config.toml
model = "encoder-decoder audio transcriber"
n_mels = 80
encoder_activation = "gelu"
encoder_moe = "expert_choice"
fusion = "cross_attention"
beta1 = 0.95
gradient_noise = 0.3
max_steps = 9100
epochs = 22.4
final_lr_fraction = 0
Rows from block 3 of the text decoder of a small encoder-decoder audio transcriber, named by matrix and row number. Rows with one number belong to one neuron. Each number is 200 + 20 x the weight over its row's rms, rounded and kept within 0 to 999. All counts start at 0.
Before each neuron's rows are labels from the 100 texts, of 14976, where the neuron reaches its highest value: "tokens" is the input token at the peak. Only what is clearly more common there than usual is listed. The data: short read English sentences (LibriTTS-R). In brackets: how many of the 100.
# fc1: MLP up (decoder.blocks.3.mlp.fc1.weight, 512x128), inputs 64-127
# fc2: MLP down (decoder.blocks.3.mlp.fc2.weight, 128x512, transposed), outputs 64-127

tokens: "why" (38); "'" (18); "no" (13)
fc1.479,184,192,234,201,195,194,201,193,184,209,236,229,188,215,240,218,217,203,223,173,184,189,202,219,180,166,232,191,145,162,224,193,216,233,167,248,178,198,201,214,230,206,215,146,236,198,200,170,186,204,233,235,187,183,213,175,212,172,193,184,220,187,170,244
fc2.479,185,231,217,218,199,166,219,202,238,208,184,170,179,178,214,180,214,201,218,205,234,183,203,220,194,205,200,207,212,245,201,205,185,222,170,222,204,176,168,192,209,186,182,191,193,201,197,208,210,159,210,224,203,205,224,178,141,207,202,209,210,209,221,219

tokens: "it" (27); "he" (18); "sure" (10)
fc1.77,218,242,207,202,190,187,214,237,232,185,213,236,162,174,220,206,181,186,195,207,208,204,206,203,223,183,187,208,158,204,196,185,229,204,193,218,219,191,196,213,188,190,178,191,234,167,165,174,216,234,210,187,187,210,211,231,199,211,184,184,208,198,167,212
fc2.77,197,220,187,213,204,206,210,197,204,200,188,221,184,223,202,150,234,185,191,160,240,213,216,210,236,183,205,231,183,206,164,198,191,216,195,196,210,163,179,216,209,169,235,186,216,189,200,228,230,202,175,155,194,195,211,191,185,206,230,218,187,173,200,149

tokens: "at" (69); "a" (24)
fc1.245,175,204,217,217,199,194,198,235,207,192,224,221,221,180,186,215,210,173,171,194,141,215,188,187,157,202,212,214,199,197,206,200,233,175,203,187,227,147,207,199,196,167,218,192,207,215,189,242,205,191,217,225,206,190,225,170,174,209,208,183,214,205,175,185
fc2.245,204,240,193,217,200,254,201,173,209,204,169,196,209,174,203,202,173,189,189,197,180,182,211,210,212,218,209,194,189,179,201,199,206,197,185,195,204,205,201,206,195,214,178,203,177,198,199,235,207,206,220,154,197,207,244,242,190,187,153,202,229,177,172,154

tokens: "you" (25); "that" (15); "to" (10); "it" (8)
fc1.263,219,189,212,190,180,196,195,211,198,180,176,209,199,193,201,182,170,205,208,185,213,170,229,181,200,197,183,215,176,167,193,204,202,176,180,244,215,198,225,221,189,216,204,195,225,209,208,177,197,159,200,179,191,196,210,191,226,193,206,214,236,245,187,230
fc2.263,189,192,195,200,233,237,177,203,212,185,255,222,208,192,187,191,218,163,198,199,189,199,197,217,180,201,166,180,181,227,227,211,199,235,187,196,211,206,191,205,202,202,228,222,197,215,213,208,209,229,202,190,198,203,197,221,218,182,214,183,229,163,192,225

tokens: "with" (24); "a" (8)
fc1.42,184,237,216,196,216,193,194,223,145,169,234,217,193,174,239,201,202,176,226,195,168,213,195,200,198,198,172,199,184,230,223,227,203,190,159,212,186,199,197,212,229,164,213,197,236,170,208,182,195,203,176,216,189,188,186,174,151,184,200,204,180,210,187,244
fc2.42,160,213,213,220,205,163,212,199,204,239,154,196,207,216,204,213,224,211,188,215,191,220,174,186,202,176,192,194,195,211,225,197,230,203,198,202,193,201,217,217,193,158,201,214,209,191,218,263,178,202,210,228,189,163,193,213,192,220,202,203,214,205,196,201

tokens: "for" (29); "and" (27); "no" (11); "but" (10)
fc1.74,207,198,218,185,181,182,216,209,167,204,194,237,206,197,202,177,194,207,175,177,187,170,190,192,173,170,197,219,203,174,224,195,243,158,171,211,185,166,209,189,174,186,161,201,238,231,203,188,159,211,203,196,199,209,192,191,223,193,211,200,212,245,197,231
fc2.74,203,214,178,258,191,206,189,220,196,200,183,219,197,199,184,210,208,205,194,222,216,235,186,192,155,197,183,227,180,201,204,239,227,228,197,244,192,186,196,211,235,189,175,185,189,205,179,211,230,176,238,167,231,175,201,199,196,203,199,195,213,228,232,212

tokens: "with" (28); "love" (9); "say" (7)
fc1.281,186,222,202,240,194,185,207,187,215,215,196,197,197,212,236,187,143,205,189,224,174,214,184,210,218,186,163,202,188,183,212,173,210,208,179,212,209,217,193,204,253,176,219,196,217,159,149,187,176,200,228,222,225,167,177,181,201,178,184,184,202,206,190,245
fc2.281,239,227,230,181,213,201,194,159,238,203,179,208,216,185,209,204,243,189,165,224,188,217,214,203,204,169,220,187,193,228,183,176,214,208,203,193,223,184,210,181,220,177,178,180,222,205,178,204,194,218,194,182,207,172,212,235,194,161,197,194,182,193,184,180

tokens: "been" (29)
fc1.507,221,226,229,206,182,237,199,220,219,189,205,193,204,188,212,171,188,211,188,195,173,211,199,202,197,236,158,203,208,205,200,210,183,185,194,188,227,176,213,208,197,159,205,194,192,198,210,167,196,188,210,203,179,140,207,176,206,210,172,184,216,201,194,245
fc2.507,188,186,178,232,206,179,219,221,190,216,206,183,200,204,220,205,137,205,202,155,216,172,188,193,208,205,171,186,192,229,183,198,166,198,144,170,190,211,191,190,194,243,222,214,190,211,232,210,192,195,182,203,207,182,226,188,187,200,207,208,199,204,211,195

tokens: "for" (12); "this" (7)
fc1.256,207,190,180,160,165,202,211,200,170,186,203,203,218,195,232,194,200,181,218,154,188,187,200,171,205,174,191,192,205,189,254,240,208,204,241,207,176,196,225,194,200,193,225,183,214,219,220,179,195,157,178,174,182,208,193,193,172,220,198,221,170,207,216,237
fc2.256,216,225,193,219,179,216,228,216,211,196,203,218,177,203,199,224,215,222,179,207,231,219,194,210,208,194,201,184,197,195,190,184,185,198,185,176,196,218,170,213,175,239,193,230,192,166,210,214,196,233,199,185,202,150,184,174,203,208,188,168,194,212,158,184

tokens: "with" (26); "'" (19); "to" (11); "she" (8)
fc1.201,204,214,212,213,170,202,214,198,187,191,182,231,229,194,233,198,182,204,176,147,210,189,181,210,191,159,213,202,159,171,204,178,201,226,207,218,193,185,192,195,204,198,179,177,199,191,211,172,154,192,174,191,197,206,197,207,209,197,193,188,230,182,169,215
fc2.201,177,229,229,212,189,206,181,203,203,193,187,165,179,175,195,178,187,235,229,199,174,192,230,190,181,179,180,206,170,182,223,196,232,216,170,221,224,167,219,179,232,180,232,184,197,213,199,186,187,216,215,185,192,231,208,206,215,196,237,211,185,183,196,205

tokens: "as" (25); "an" (23); "such" (7); "very" (7)
fc1.362,196,220,217,219,164,213,213,203,178,160,204,211,185,208,213,186,173,198,197,197,183,177,201,232,203,213,227,201,213,194,213,213,208,209,191,175,206,153,174,195,209,188,173,193,208,209,173,184,147,187,197,207,215,201,172,203,242,207,187,189,215,163,180,226
fc2.362,211,142,225,180,168,205,199,214,224,185,152,213,200,202,207,182,174,190,214,203,178,173,208,155,207,149,193,199,193,196,198,231,221,195,170,186,192,201,220,163,199,223,186,209,173,184,185,202,204,203,200,206,171,207,181,213,193,230,200,209,187,213,205,196

tokens: "as" (40); "very" (20); "so" (18); "too" (7)
fc1.267,208,210,211,196,162,230,239,230,192,184,239,208,204,191,210,206,200,165,206,166,173,196,171,197,249,204,202,203,228,180,218,204,211,183,191,230,212,194,200,187,218,221,196,192,182,219,174,199,172,186,215,189,186,226,176,177,199,207,178,185,219,178,190,229
fc2.267,218,208,221,205,204,183,187,214,215,194,185,187,201,186,195,182,201,166,204,244,196,211,222,195,200,201,220,194,200,212,160,206,181,214,232,191,239,207,213,200,244,225,220,170,148,229,193,179,183,173,162,190,236,228,235,233,217,204,181,209,208,207,216,219

tokens: "it" (30); "she" (18); "he" (9); "we" (8)
fc1.350,208,217,208,204,182,198,224,216,210,170,200,205,191,202,168,223,202,219,215,248,182,214,196,205,187,209,212,197,185,199,208,185,194,185,180,213,228,173,204,214,188,169,150,190,233,179,176,204,191,194,203,206,191,180,161,206,181,180,199,167,198,187,178,193
fc2.350,228,180,192,223,243,186,193,198,180,225,211,223,217,184,238,196,206,227,179,194,173,193,244,198,208,175,214,208,202,216,163,216,206,206,155,186,235,213,179,151,184,175,196,164,207,208,181,195,169,167,211,190,184,203,184,214,211,200,191,229,184,201,203,197

tokens: "you" (21); "not" (12); "so" (11); "it" (8)
fc1.396,195,174,205,203,185,227,178,213,182,227,186,187,200,201,204,218,197,194,200,187,195,161,228,189,206,195,215,233,189,204,226,243,217,204,218,204,220,197,196,170,209,200,198,198,205,175,192,156,179,210,191,230,196,211,203,203,187,225,198,187,213,196,208,205
fc2.396,180,186,205,220,186,197,171,193,194,215,194,187,221,220,246,210,208,157,176,158,187,218,203,212,214,211,178,197,209,208,184,223,214,242,190,179,202,191,226,186,218,198,244,208,224,195,238,235,220,208,215,169,207,203,207,185,182,184,201,197,193,192,228,173

tokens: "tell" (46); "give" (25); "have" (12)
fc1.149,202,198,194,207,193,208,209,180,204,200,182,256,177,215,219,184,239,193,179,171,196,213,196,243,206,194,169,208,166,183,187,224,194,209,213,239,183,177,214,189,211,165,166,162,195,213,183,158,206,194,212,196,194,196,200,186,212,188,173,225,235,222,191,184
fc2.149,177,187,204,220,189,164,186,221,177,177,224,174,191,173,218,207,188,224,180,182,190,203,223,234,215,221,187,211,197,235,183,174,227,181,229,196,202,209,149,205,197,167,208,213,232,201,170,215,219,177,155,181,173,241,224,187,192,220,216,195,162,216,212,198

tokens: "as" (18); "do" (8); "to" (8); "if" (7)
fc1.424,213,217,219,218,204,212,201,218,191,238,214,179,202,209,243,149,169,185,168,212,174,180,176,244,209,190,207,178,209,196,205,231,215,227,189,230,181,188,171,259,201,208,197,197,209,189,180,177,211,184,183,209,189,215,187,169,189,166,207,201,195,174,172,233
fc2.424,183,229,214,210,181,177,218,224,193,203,212,168,203,199,199,214,202,212,191,195,216,217,173,188,230,247,195,194,225,197,226,175,177,216,192,178,209,211,182,182,230,201,215,205,186,206,183,256,242,175,209,173,193,203,219,177,177,204,190,191,214,167,192,188

tokens: "it" (46); "you" (27); "i" (21)
fc1.291,201,199,219,195,137,186,191,219,192,188,202,187,194,199,216,223,193,212,212,228,136,180,209,214,204,174,199,226,222,194,233,179,192,183,207,228,200,207,219,176,221,185,207,206,215,192,184,220,182,184,234,205,197,182,226,179,212,212,216,177,260,192,209,203
fc2.291,204,204,199,209,216,142,197,197,209,209,172,139,210,202,202,200,198,221,219,213,214,198,199,210,200,199,243,184,213,198,202,210,202,207,181,194,201,217,147,216,204,186,204,184,164,206,194,224,228,193,213,212,186,220,209,227,201,174,225,190,237,224,255,206

tokens: "it" (9)
fc1.469,185,215,223,222,208,200,190,209,241,148,216,187,221,223,206,209,166,188,173,223,160,207,190,201,231,218,192,208,183,192,193,210,218,200,166,210,186,186,174,199,195,191,200,199,201,158,156,220,206,214,183,216,188,196,247,180,201,188,182,181,233,225,193,219
fc2.469,216,200,156,187,176,194,223,192,222,231,165,199,171,186,210,172,214,205,233,225,232,232,154,210,233,188,189,201,202,219,220,195,186,170,184,197,190,231,182,190,180,169,183,173,197,213,223,198,211,198,177,232,207,162,192,254,178,213,183,216,193,196,198,175

tokens: "thought" (21); "looked" (10); "an" (10); "close" (10)
fc1.271,219,183,230,211,189,240,232,213,187,197,228,243,216,198,201,174,164,181,206,203,191,178,158,224,160,218,204,207,164,174,209,231,179,219,197,204,243,196,158,220,232,198,210,218,211,198,189,177,203,194,210,192,204,184,207,183,209,204,186,170,213,209,191,208
fc2.271,211,233,261,177,211,219,197,197,186,200,225,245,175,206,180,209,202,186,241,165,188,189,211,199,248,195,171,217,184,209,153,197,230,221,192,195,172,212,180,225,156,176,213,169,193,180,184,185,194,218,214,209,187,206,213,214,203,160,208,220,185,178,208,182

tokens: "you" (13); "do" (12)
fc1.429,201,246,239,192,184,223,215,238,212,178,193,207,203,208,244,211,155,192,214,203,164,199,173,197,192,198,171,221,161,189,189,221,249,232,213,199,176,189,206,191,205,196,197,186,217,191,202,200,168,161,187,206,165,187,188,180,218,212,211,191,185,245,188,225
fc2.429,231,151,178,208,213,189,219,182,187,193,232,198,220,176,237,237,182,173,238,201,194,224,192,214,221,204,200,211,201,197,231,175,221,181,197,182,231,236,188,196,173,200,201,195,199,199,192,201,192,185,173,184,170,191,240,210,191,177,203,154,155,186,211,174

tokens: "why" (94)
fc1.144,170,210,212,210,188,224,180,192,207,199,216,238,201,218,241,220,179,167,227,212,199,160,196,210,206,191,218,209,199,180,209,212,236,205,188,200,198,209,165,230,234,171,192,203,239,184,195,195,190,228,219,213,173,185,240,198,211,182,172,183,205,192,174,199
fc2.144,192,214,202,227,214,227,202,200,195,166,213,195,218,175,157,177,242,186,189,221,190,214,211,205,191,212,201,208,239,216,206,190,198,253,224,205,196,227,203,180,198,177,228,208,188,205,173,197,218,218,191,232,189,184,211,205,180,177,183,183,206,213,206,206

tokens: "thought" (28); "looked" (14); "we" (12); "how" (9)
fc1.370,203,218,224,224,180,195,219,220,210,190,230,201,186,215,197,157,168,197,180,198,188,209,172,205,178,194,215,197,155,228,194,215,210,176,164,243,204,193,208,187,205,215,156,201,230,210,194,185,188,191,233,218,215,189,207,190,186,235,158,200,224,200,144,185
fc2.370,203,224,194,165,232,195,234,190,175,210,221,218,194,222,202,210,211,184,189,197,180,201,182,154,222,188,206,226,200,173,188,213,197,175,227,232,148,172,227,175,192,184,199,225,214,200,226,179,205,234,211,199,190,215,197,226,191,169,191,202,185,242,197,193

tokens: "at" (25); "for" (14); "with" (12); "would" (11)
fc1.344,234,171,227,234,189,182,175,184,206,221,192,233,227,163,231,178,177,159,164,208,183,173,168,200,169,181,226,213,185,214,193,183,226,222,186,211,230,165,175,230,201,181,184,202,204,190,201,190,203,208,177,193,190,147,206,179,203,216,209,216,221,189,191,224
fc2.344,202,222,167,207,214,189,194,179,179,203,168,209,197,197,192,210,192,225,184,252,150,205,218,228,219,178,236,191,208,181,185,219,217,210,220,213,195,193,203,190,191,170,213,193,183,206,186,204,213,218,204,189,206,185,203,192,196,204,204,180,222,196,203,192

tokens: "tell" (16); "and" (8); "of" (7)
fc1.139,220,188,205,209,186,226,234,196,186,226,201,203,191,179,220,193,213,198,177,223,167,194,214,213,222,176,175,213,181,194,214,200,218,180,184,209,206,192,187,204,218,176,164,190,217,198,204,180,187,172,207,210,183,208,207,163,177,187,184,185,207,215,186,227
fc2.139,199,222,231,218,185,241,226,223,195,213,196,206,215,200,194,200,167,191,219,205,192,204,154,186,204,162,162,217,222,173,213,221,251,193,215,216,184,205,224,213,181,177,193,186,216,197,204,180,180,181,206,199,188,192,200,176,215,214,201,178,190,206,206,225

tokens: "been" (23); "were" (11); "was" (9); "all" (8)
fc1.151,195,232,220,203,194,193,203,201,188,183,191,216,145,206,217,162,143,240,211,232,171,202,217,187,190,212,213,219,181,193,214,202,240,231,204,242,184,205,206,174,195,198,206,200,203,198,165,181,170,178,202,195,204,196,212,195,211,194,169,225,229,216,164,220
fc2.151,198,208,191,203,221,211,203,202,210,176,176,222,214,195,152,190,180,220,204,216,146,236,172,182,219,194,210,254,213,188,207,211,223,175,212,167,198,188,181,157,228,192,187,210,203,199,209,182,170,201,203,222,222,217,201,216,204,187,180,197,225,212,192,249

tokens: "it" (100)
fc1.35,202,212,220,193,191,219,184,206,217,202,216,226,209,208,191,231,206,182,215,215,162,192,228,238,207,213,204,208,208,172,212,199,225,183,163,222,198,201,203,210,205,198,185,208,251,200,180,217,192,188,190,197,226,177,192,179,193,237,189,182,219,188,180,212
fc2.35,190,201,190,208,202,182,211,195,194,163,165,169,199,167,185,205,215,190,200,205,192,196,224,196,183,207,221,196,164,210,151,183,217,189,185,173,166,197,190,183,193,175,217,188,245,214,208,209,191,224,199,202,202,235,203,188,212,209,189,203,199,202,240,220

tokens: "as" (57); "if" (15); "to" (8)
fc1.489,224,190,186,215,187,220,180,189,187,222,228,196,216,170,229,196,162,213,214,195,191,205,222,196,175,192,214,185,206,180,183,194,229,167,200,192,210,165,204,190,232,185,170,212,238,186,210,186,192,168,217,222,215,175,189,190,191,209,211,191,191,199,200,244
fc2.489,198,194,221,217,214,187,214,205,198,222,209,178,182,214,237,193,225,195,215,195,200,176,225,186,217,215,180,187,181,185,219,182,192,204,206,254,188,209,204,200,191,194,181,196,189,169,183,212,217,191,207,237,208,217,212,164,215,198,209,166,186,187,204,193

tokens: "a" (70); "'" (16)
fc1.225,183,189,228,213,184,205,188,211,195,163,194,253,200,196,233,187,196,179,203,203,187,179,218,192,193,196,203,227,183,159,162,183,225,224,195,211,190,181,197,175,206,214,228,181,229,199,204,194,163,218,186,195,195,189,209,149,232,221,208,180,209,205,199,222
fc2.225,225,176,203,186,198,199,184,191,190,240,211,173,228,159,229,190,210,223,184,236,208,192,235,190,195,170,212,186,210,201,192,191,222,175,183,209,195,184,188,208,167,230,224,203,214,194,213,215,237,205,214,243,192,222,217,177,231,202,202,211,169,195,189,218

tokens: "thought" (17); "that" (15)
fc1.422,216,210,233,191,152,204,205,221,210,206,211,207,223,207,172,182,166,173,170,216,184,197,205,214,204,188,209,223,193,192,226,201,204,184,209,259,220,184,174,224,183,183,176,185,220,195,220,185,184,202,218,212,221,180,238,172,207,237,201,222,185,204,186,202
fc2.422,204,191,225,240,188,233,220,222,218,221,208,181,195,225,170,210,195,222,204,187,213,184,204,204,214,179,189,237,205,215,179,210,213,194,232,175,164,215,200,196,203,219,208,202,206,151,199,200,188,205,205,216,194,208,185,206,207,217,195,200,200,190,186,209

tokens: "for" (57); "do" (13); "there's" (7)
fc1.358,214,226,202,202,182,198,175,208,203,224,193,235,206,201,214,205,184,197,179,209,176,175,207,223,224,182,230,229,219,192,218,229,230,203,157,203,201,205,202,205,181,189,182,202,220,178,175,183,157,193,220,220,163,156,231,160,181,187,176,183,217,212,182,178
fc2.358,224,218,210,235,199,217,161,207,191,200,210,205,216,201,189,204,162,196,182,210,204,176,201,208,220,180,193,209,195,211,220,225,202,209,188,215,198,194,197,211,171,139,155,201,210,185,239,219,205,236,199,225,160,195,203,230,199,207,172,220,173,230,202,182

tokens: "for" (38); "want" (13); "if" (9)
fc1.82,217,190,192,196,172,183,212,206,156,193,235,217,195,182,210,177,207,177,201,192,175,215,160,192,182,207,192,232,205,198,229,212,180,202,179,244,185,192,217,161,203,173,172,218,232,197,217,191,195,178,188,206,184,181,172,177,211,185,193,228,244,230,212,213
fc2.82,182,231,219,237,232,196,215,233,195,247,211,201,183,188,193,196,176,204,195,207,202,188,204,219,165,200,183,197,197,206,180,207,202,214,181,206,195,214,195,193,239,234,190,151,176,177,194,220,223,224,181,191,203,226,193,251,198,216,179,188,205,226,211,199

tokens: "a" (99)
fc1.306,191,224,204,190,181,203,199,223,186,197,171,208,164,220,211,203,183,197,205,217,211,199,193,204,190,211,177,199,204,161,224,196,201,194,174,188,184,200,204,179,247,176,199,176,225,231,224,187,238,238,182,190,189,187,193,166,203,227,185,204,216,238,204,214
fc2.306,213,240,211,220,269,210,186,204,181,185,196,203,189,201,216,201,204,222,196,192,208,213,182,186,200,221,191,190,228,190,161,195,216,222,209,208,167,192,202,206,193,194,217,201,197,220,221,229,230,206,181,197,193,205,193,190,192,204,204,187,256,225,251,219

tokens: "as" (31); "like" (16)
fc1.172,208,215,218,191,181,211,215,188,196,205,234,193,214,194,180,183,208,201,191,172,172,212,174,188,207,178,210,193,193,166,198,191,242,218,195,207,217,172,198,181,190,209,171,171,199,188,164,186,215,176,212,215,206,189,170,218,186,210,214,208,230,198,191,226
fc2.172,174,197,184,224,217,225,217,241,225,200,206,182,186,189,204,205,202,171,195,218,203,231,187,174,223,194,215,193,206,196,171,206,195,204,201,173,219,234,208,195,185,199,171,209,179,209,195,171,185,222,200,210,224,222,210,206,183,181,176,221,228,195,202,191

tokens: "are" (80); "were" (15)
fc1.234,212,204,254,181,193,227,175,243,218,201,178,231,190,185,215,206,181,177,225,202,172,202,169,250,221,196,176,228,213,234,193,226,194,217,192,186,225,202,211,190,208,216,160,172,193,156,174,190,191,196,197,196,186,206,212,206,183,170,180,197,201,223,172,193
fc2.234,185,224,192,217,186,179,184,181,271,212,189,223,199,188,173,203,205,202,192,221,212,181,207,225,256,172,190,216,201,201,223,194,191,187,204,195,232,163,198,172,173,209,185,192,192,202,249,210,199,187,187,186,193,182,208,192,206,160,171,229,191,208,196,206

tokens: "but" (15); "he's" (9); "oh" (9); "certainly" (9)
fc1.26,226,211,213,216,207,220,195,199,184,206,226,213,188,207,190,193,189,182,191,196,185,195,212,249,225,189,192,217,138,193,210,211,245,204,198,249,219,207,198,224,212,198,196,208,255,181,187,188,179,205,230,196,215,184,229,172,188,185,190,192,228,191,186,226
fc2.26,192,223,215,210,212,224,181,222,183,211,205,226,222,209,196,192,225,184,176,182,177,163,193,206,201,198,212,213,212,213,187,176,190,200,169,205,215,185,233,184,210,204,179,136,214,226,193,188,180,190,208,206,217,213,225,187,240,199,205,192,192,175,206,219

tokens: "it" (22); "her" (20); "going" (12); "you" (7)
fc1.504,183,183,185,210,196,208,226,212,199,210,214,190,201,177,190,248,146,209,183,185,168,190,137,212,188,195,165,212,186,185,238,179,187,214,172,218,212,187,208,208,175,190,202,225,231,178,183,182,171,200,200,181,192,206,195,175,188,200,202,180,202,201,207,201
fc2.504,219,219,205,184,229,234,174,183,210,219,208,202,198,204,217,190,237,177,234,203,231,192,209,204,185,209,219,175,181,173,185,201,194,162,201,182,204,212,181,191,188,201,175,194,171,197,216,205,191,174,203,191,191,196,200,190,210,221,185,209,181,216,178,207

tokens: "are" (42); "she" (31); "do" (9); "a" (9)
fc1.487,192,216,248,184,210,204,211,235,200,182,212,205,197,227,213,193,214,189,227,195,170,195,232,213,195,203,193,219,182,205,163,217,237,252,214,212,218,194,198,217,191,192,190,218,202,151,189,195,190,196,195,191,160,190,200,177,194,201,188,155,203,207,202,228
fc2.487,186,206,199,217,199,186,207,210,216,207,200,163,200,181,196,193,208,237,226,221,205,168,221,165,178,209,214,211,175,178,213,224,197,186,182,167,198,181,199,226,188,192,235,184,176,163,203,149,216,241,176,205,184,211,194,195,220,185,185,246,197,181,203,194

tokens: "a" (41); "and" (22); "as" (8)
fc1.161,210,187,199,221,184,174,206,205,201,199,189,226,193,230,231,181,193,208,192,183,202,201,178,230,158,179,202,211,196,177,184,218,259,219,163,217,219,193,167,180,209,182,182,181,217,205,222,208,185,227,181,205,204,217,212,182,206,155,196,195,210,223,206,218
fc2.161,199,207,196,189,161,242,189,187,225,210,227,199,201,217,227,186,187,177,179,190,231,232,212,189,213,225,199,183,208,203,162,205,232,198,213,162,171,194,168,186,235,197,206,206,206,206,193,244,210,233,240,166,205,156,229,197,196,215,170,191,218,194,224,195

tokens: "why" (16); "who" (15); "had" (7)
fc1.211,178,219,222,206,177,201,194,200,226,214,228,223,202,181,195,154,213,221,222,209,184,180,213,236,217,192,228,239,143,182,169,177,228,214,186,204,181,209,195,222,197,176,184,204,228,197,170,230,179,189,235,210,191,163,202,185,194,169,220,174,222,226,184,227
fc2.211,216,231,218,169,213,212,210,218,216,199,181,217,204,224,179,178,223,227,196,202,226,190,230,209,193,202,198,239,202,231,183,174,199,188,190,176,180,190,200,181,177,193,186,240,230,171,209,219,174,199,177,233,178,210,182,188,205,190,195,211,199,224,198,203

tokens: "as" (8); "look" (7)
fc1.68,193,186,191,233,177,195,210,232,205,169,239,229,187,216,213,203,175,202,239,227,205,170,191,205,171,185,221,185,196,204,163,192,202,225,206,182,202,185,215,208,256,202,162,195,237,224,212,171,182,226,221,219,201,158,160,195,207,180,187,203,243,198,189,213
fc2.68,227,219,194,197,188,186,215,202,209,205,241,177,184,231,198,158,198,178,179,190,210,211,211,174,240,194,205,214,223,202,213,210,231,205,206,150,198,214,197,179,203,183,214,226,209,186,179,201,179,191,198,227,172,186,248,189,208,245,171,187,179,156,178,193

tokens: "at" (29); "said" (26); "where" (10)
fc1.435,203,214,194,202,175,211,200,222,206,222,203,218,200,174,215,190,158,187,185,192,174,222,201,202,202,192,216,204,174,182,199,202,227,215,174,246,153,173,187,168,189,186,179,170,239,193,184,235,200,213,240,200,186,208,200,175,203,198,184,192,161,211,171,192
fc2.435,211,211,171,243,179,190,190,194,189,197,219,206,197,191,198,180,192,201,206,191,176,201,207,223,192,204,189,209,193,214,208,203,233,196,216,211,202,190,203,211,182,211,161,176,216,223,152,197,247,192,208,216,235,162,202,250,142,207,220,204,180,213,180,187

tokens: "why" (49); "no" (42)
fc1.269,191,236,195,173,211,218,211,196,186,208,199,210,228,153,214,188,189,177,223,150,202,178,192,215,195,187,204,201,182,205,203,207,232,225,199,228,219,208,178,205,228,179,188,197,221,217,167,207,223,185,193,224,164,223,193,178,180,204,228,225,218,177,185,217
fc2.269,152,171,173,213,232,220,187,179,179,181,177,193,204,179,194,222,224,201,233,210,222,214,203,211,160,196,240,215,222,209,192,208,229,213,193,167,216,205,205,190,226,183,250,176,180,199,173,268,193,197,193,204,208,175,201,200,201,230,208,175,187,197,221,207

tokens: "at" (89)
fc1.483,174,223,184,200,155,204,190,221,200,203,214,230,195,206,206,209,200,189,150,186,190,184,182,195,200,199,228,192,191,194,178,182,220,197,194,183,202,167,191,203,183,186,186,178,209,196,212,205,198,210,222,223,197,201,223,165,207,194,180,217,199,218,158,210
fc2.483,190,253,182,204,218,197,193,187,224,204,191,234,200,210,191,176,189,193,218,177,193,209,166,220,202,193,205,232,213,226,190,212,211,210,250,208,226,211,188,216,228,210,224,176,185,185,200,221,223,209,211,225,197,173,206,199,178,219,191,195,194,219,213,207

tokens: "but" (83); "she" (17)
fc1.195,226,200,214,180,210,197,189,223,195,223,190,191,225,194,226,205,203,209,198,215,157,199,208,196,184,159,167,245,189,189,184,199,226,203,204,196,218,189,180,179,227,185,201,169,251,197,201,201,198,212,205,197,184,203,209,170,194,249,200,186,219,183,202,220
fc2.195,187,195,208,179,177,198,206,216,227,211,169,138,226,183,214,196,230,194,167,219,164,201,184,205,216,200,187,196,175,157,187,201,175,202,215,183,179,213,163,202,212,208,200,203,171,190,156,194,230,199,182,237,197,173,210,249,193,223,223,206,192,165,221,202

tokens: "been" (31); "is" (20); "be" (15); "doing" (7)
fc1.65,189,198,175,203,170,209,191,255,162,205,203,213,205,207,249,172,178,199,215,208,171,183,168,185,195,221,186,226,199,181,189,204,197,187,211,195,192,219,201,202,219,205,214,195,175,208,190,203,174,196,216,207,204,214,208,186,232,177,213,190,234,214,202,227
fc2.65,196,199,200,196,160,199,217,182,176,218,233,179,174,204,206,203,222,197,216,208,170,160,210,177,178,196,201,177,202,192,216,197,181,170,241,218,230,228,211,177,187,174,218,203,214,193,228,224,194,183,155,169,202,182,165,198,231,183,194,214,207,211,196,212

tokens: "it" (22)
fc1.326,218,238,193,208,199,195,227,201,213,157,231,219,187,190,232,232,184,198,171,210,196,189,183,182,156,174,191,199,201,187,229,205,219,211,190,213,184,198,206,180,187,197,188,195,214,232,213,185,189,165,201,187,180,213,202,173,222,201,143,232,203,215,178,206
fc2.326,208,218,184,235,190,201,228,209,180,203,196,180,205,232,184,178,192,196,244,222,185,220,203,225,179,214,195,242,167,217,187,180,208,168,202,231,199,181,173,167,179,205,202,222,215,202,209,190,229,229,188,201,186,168,191,191,187,224,234,195,176,187,190,214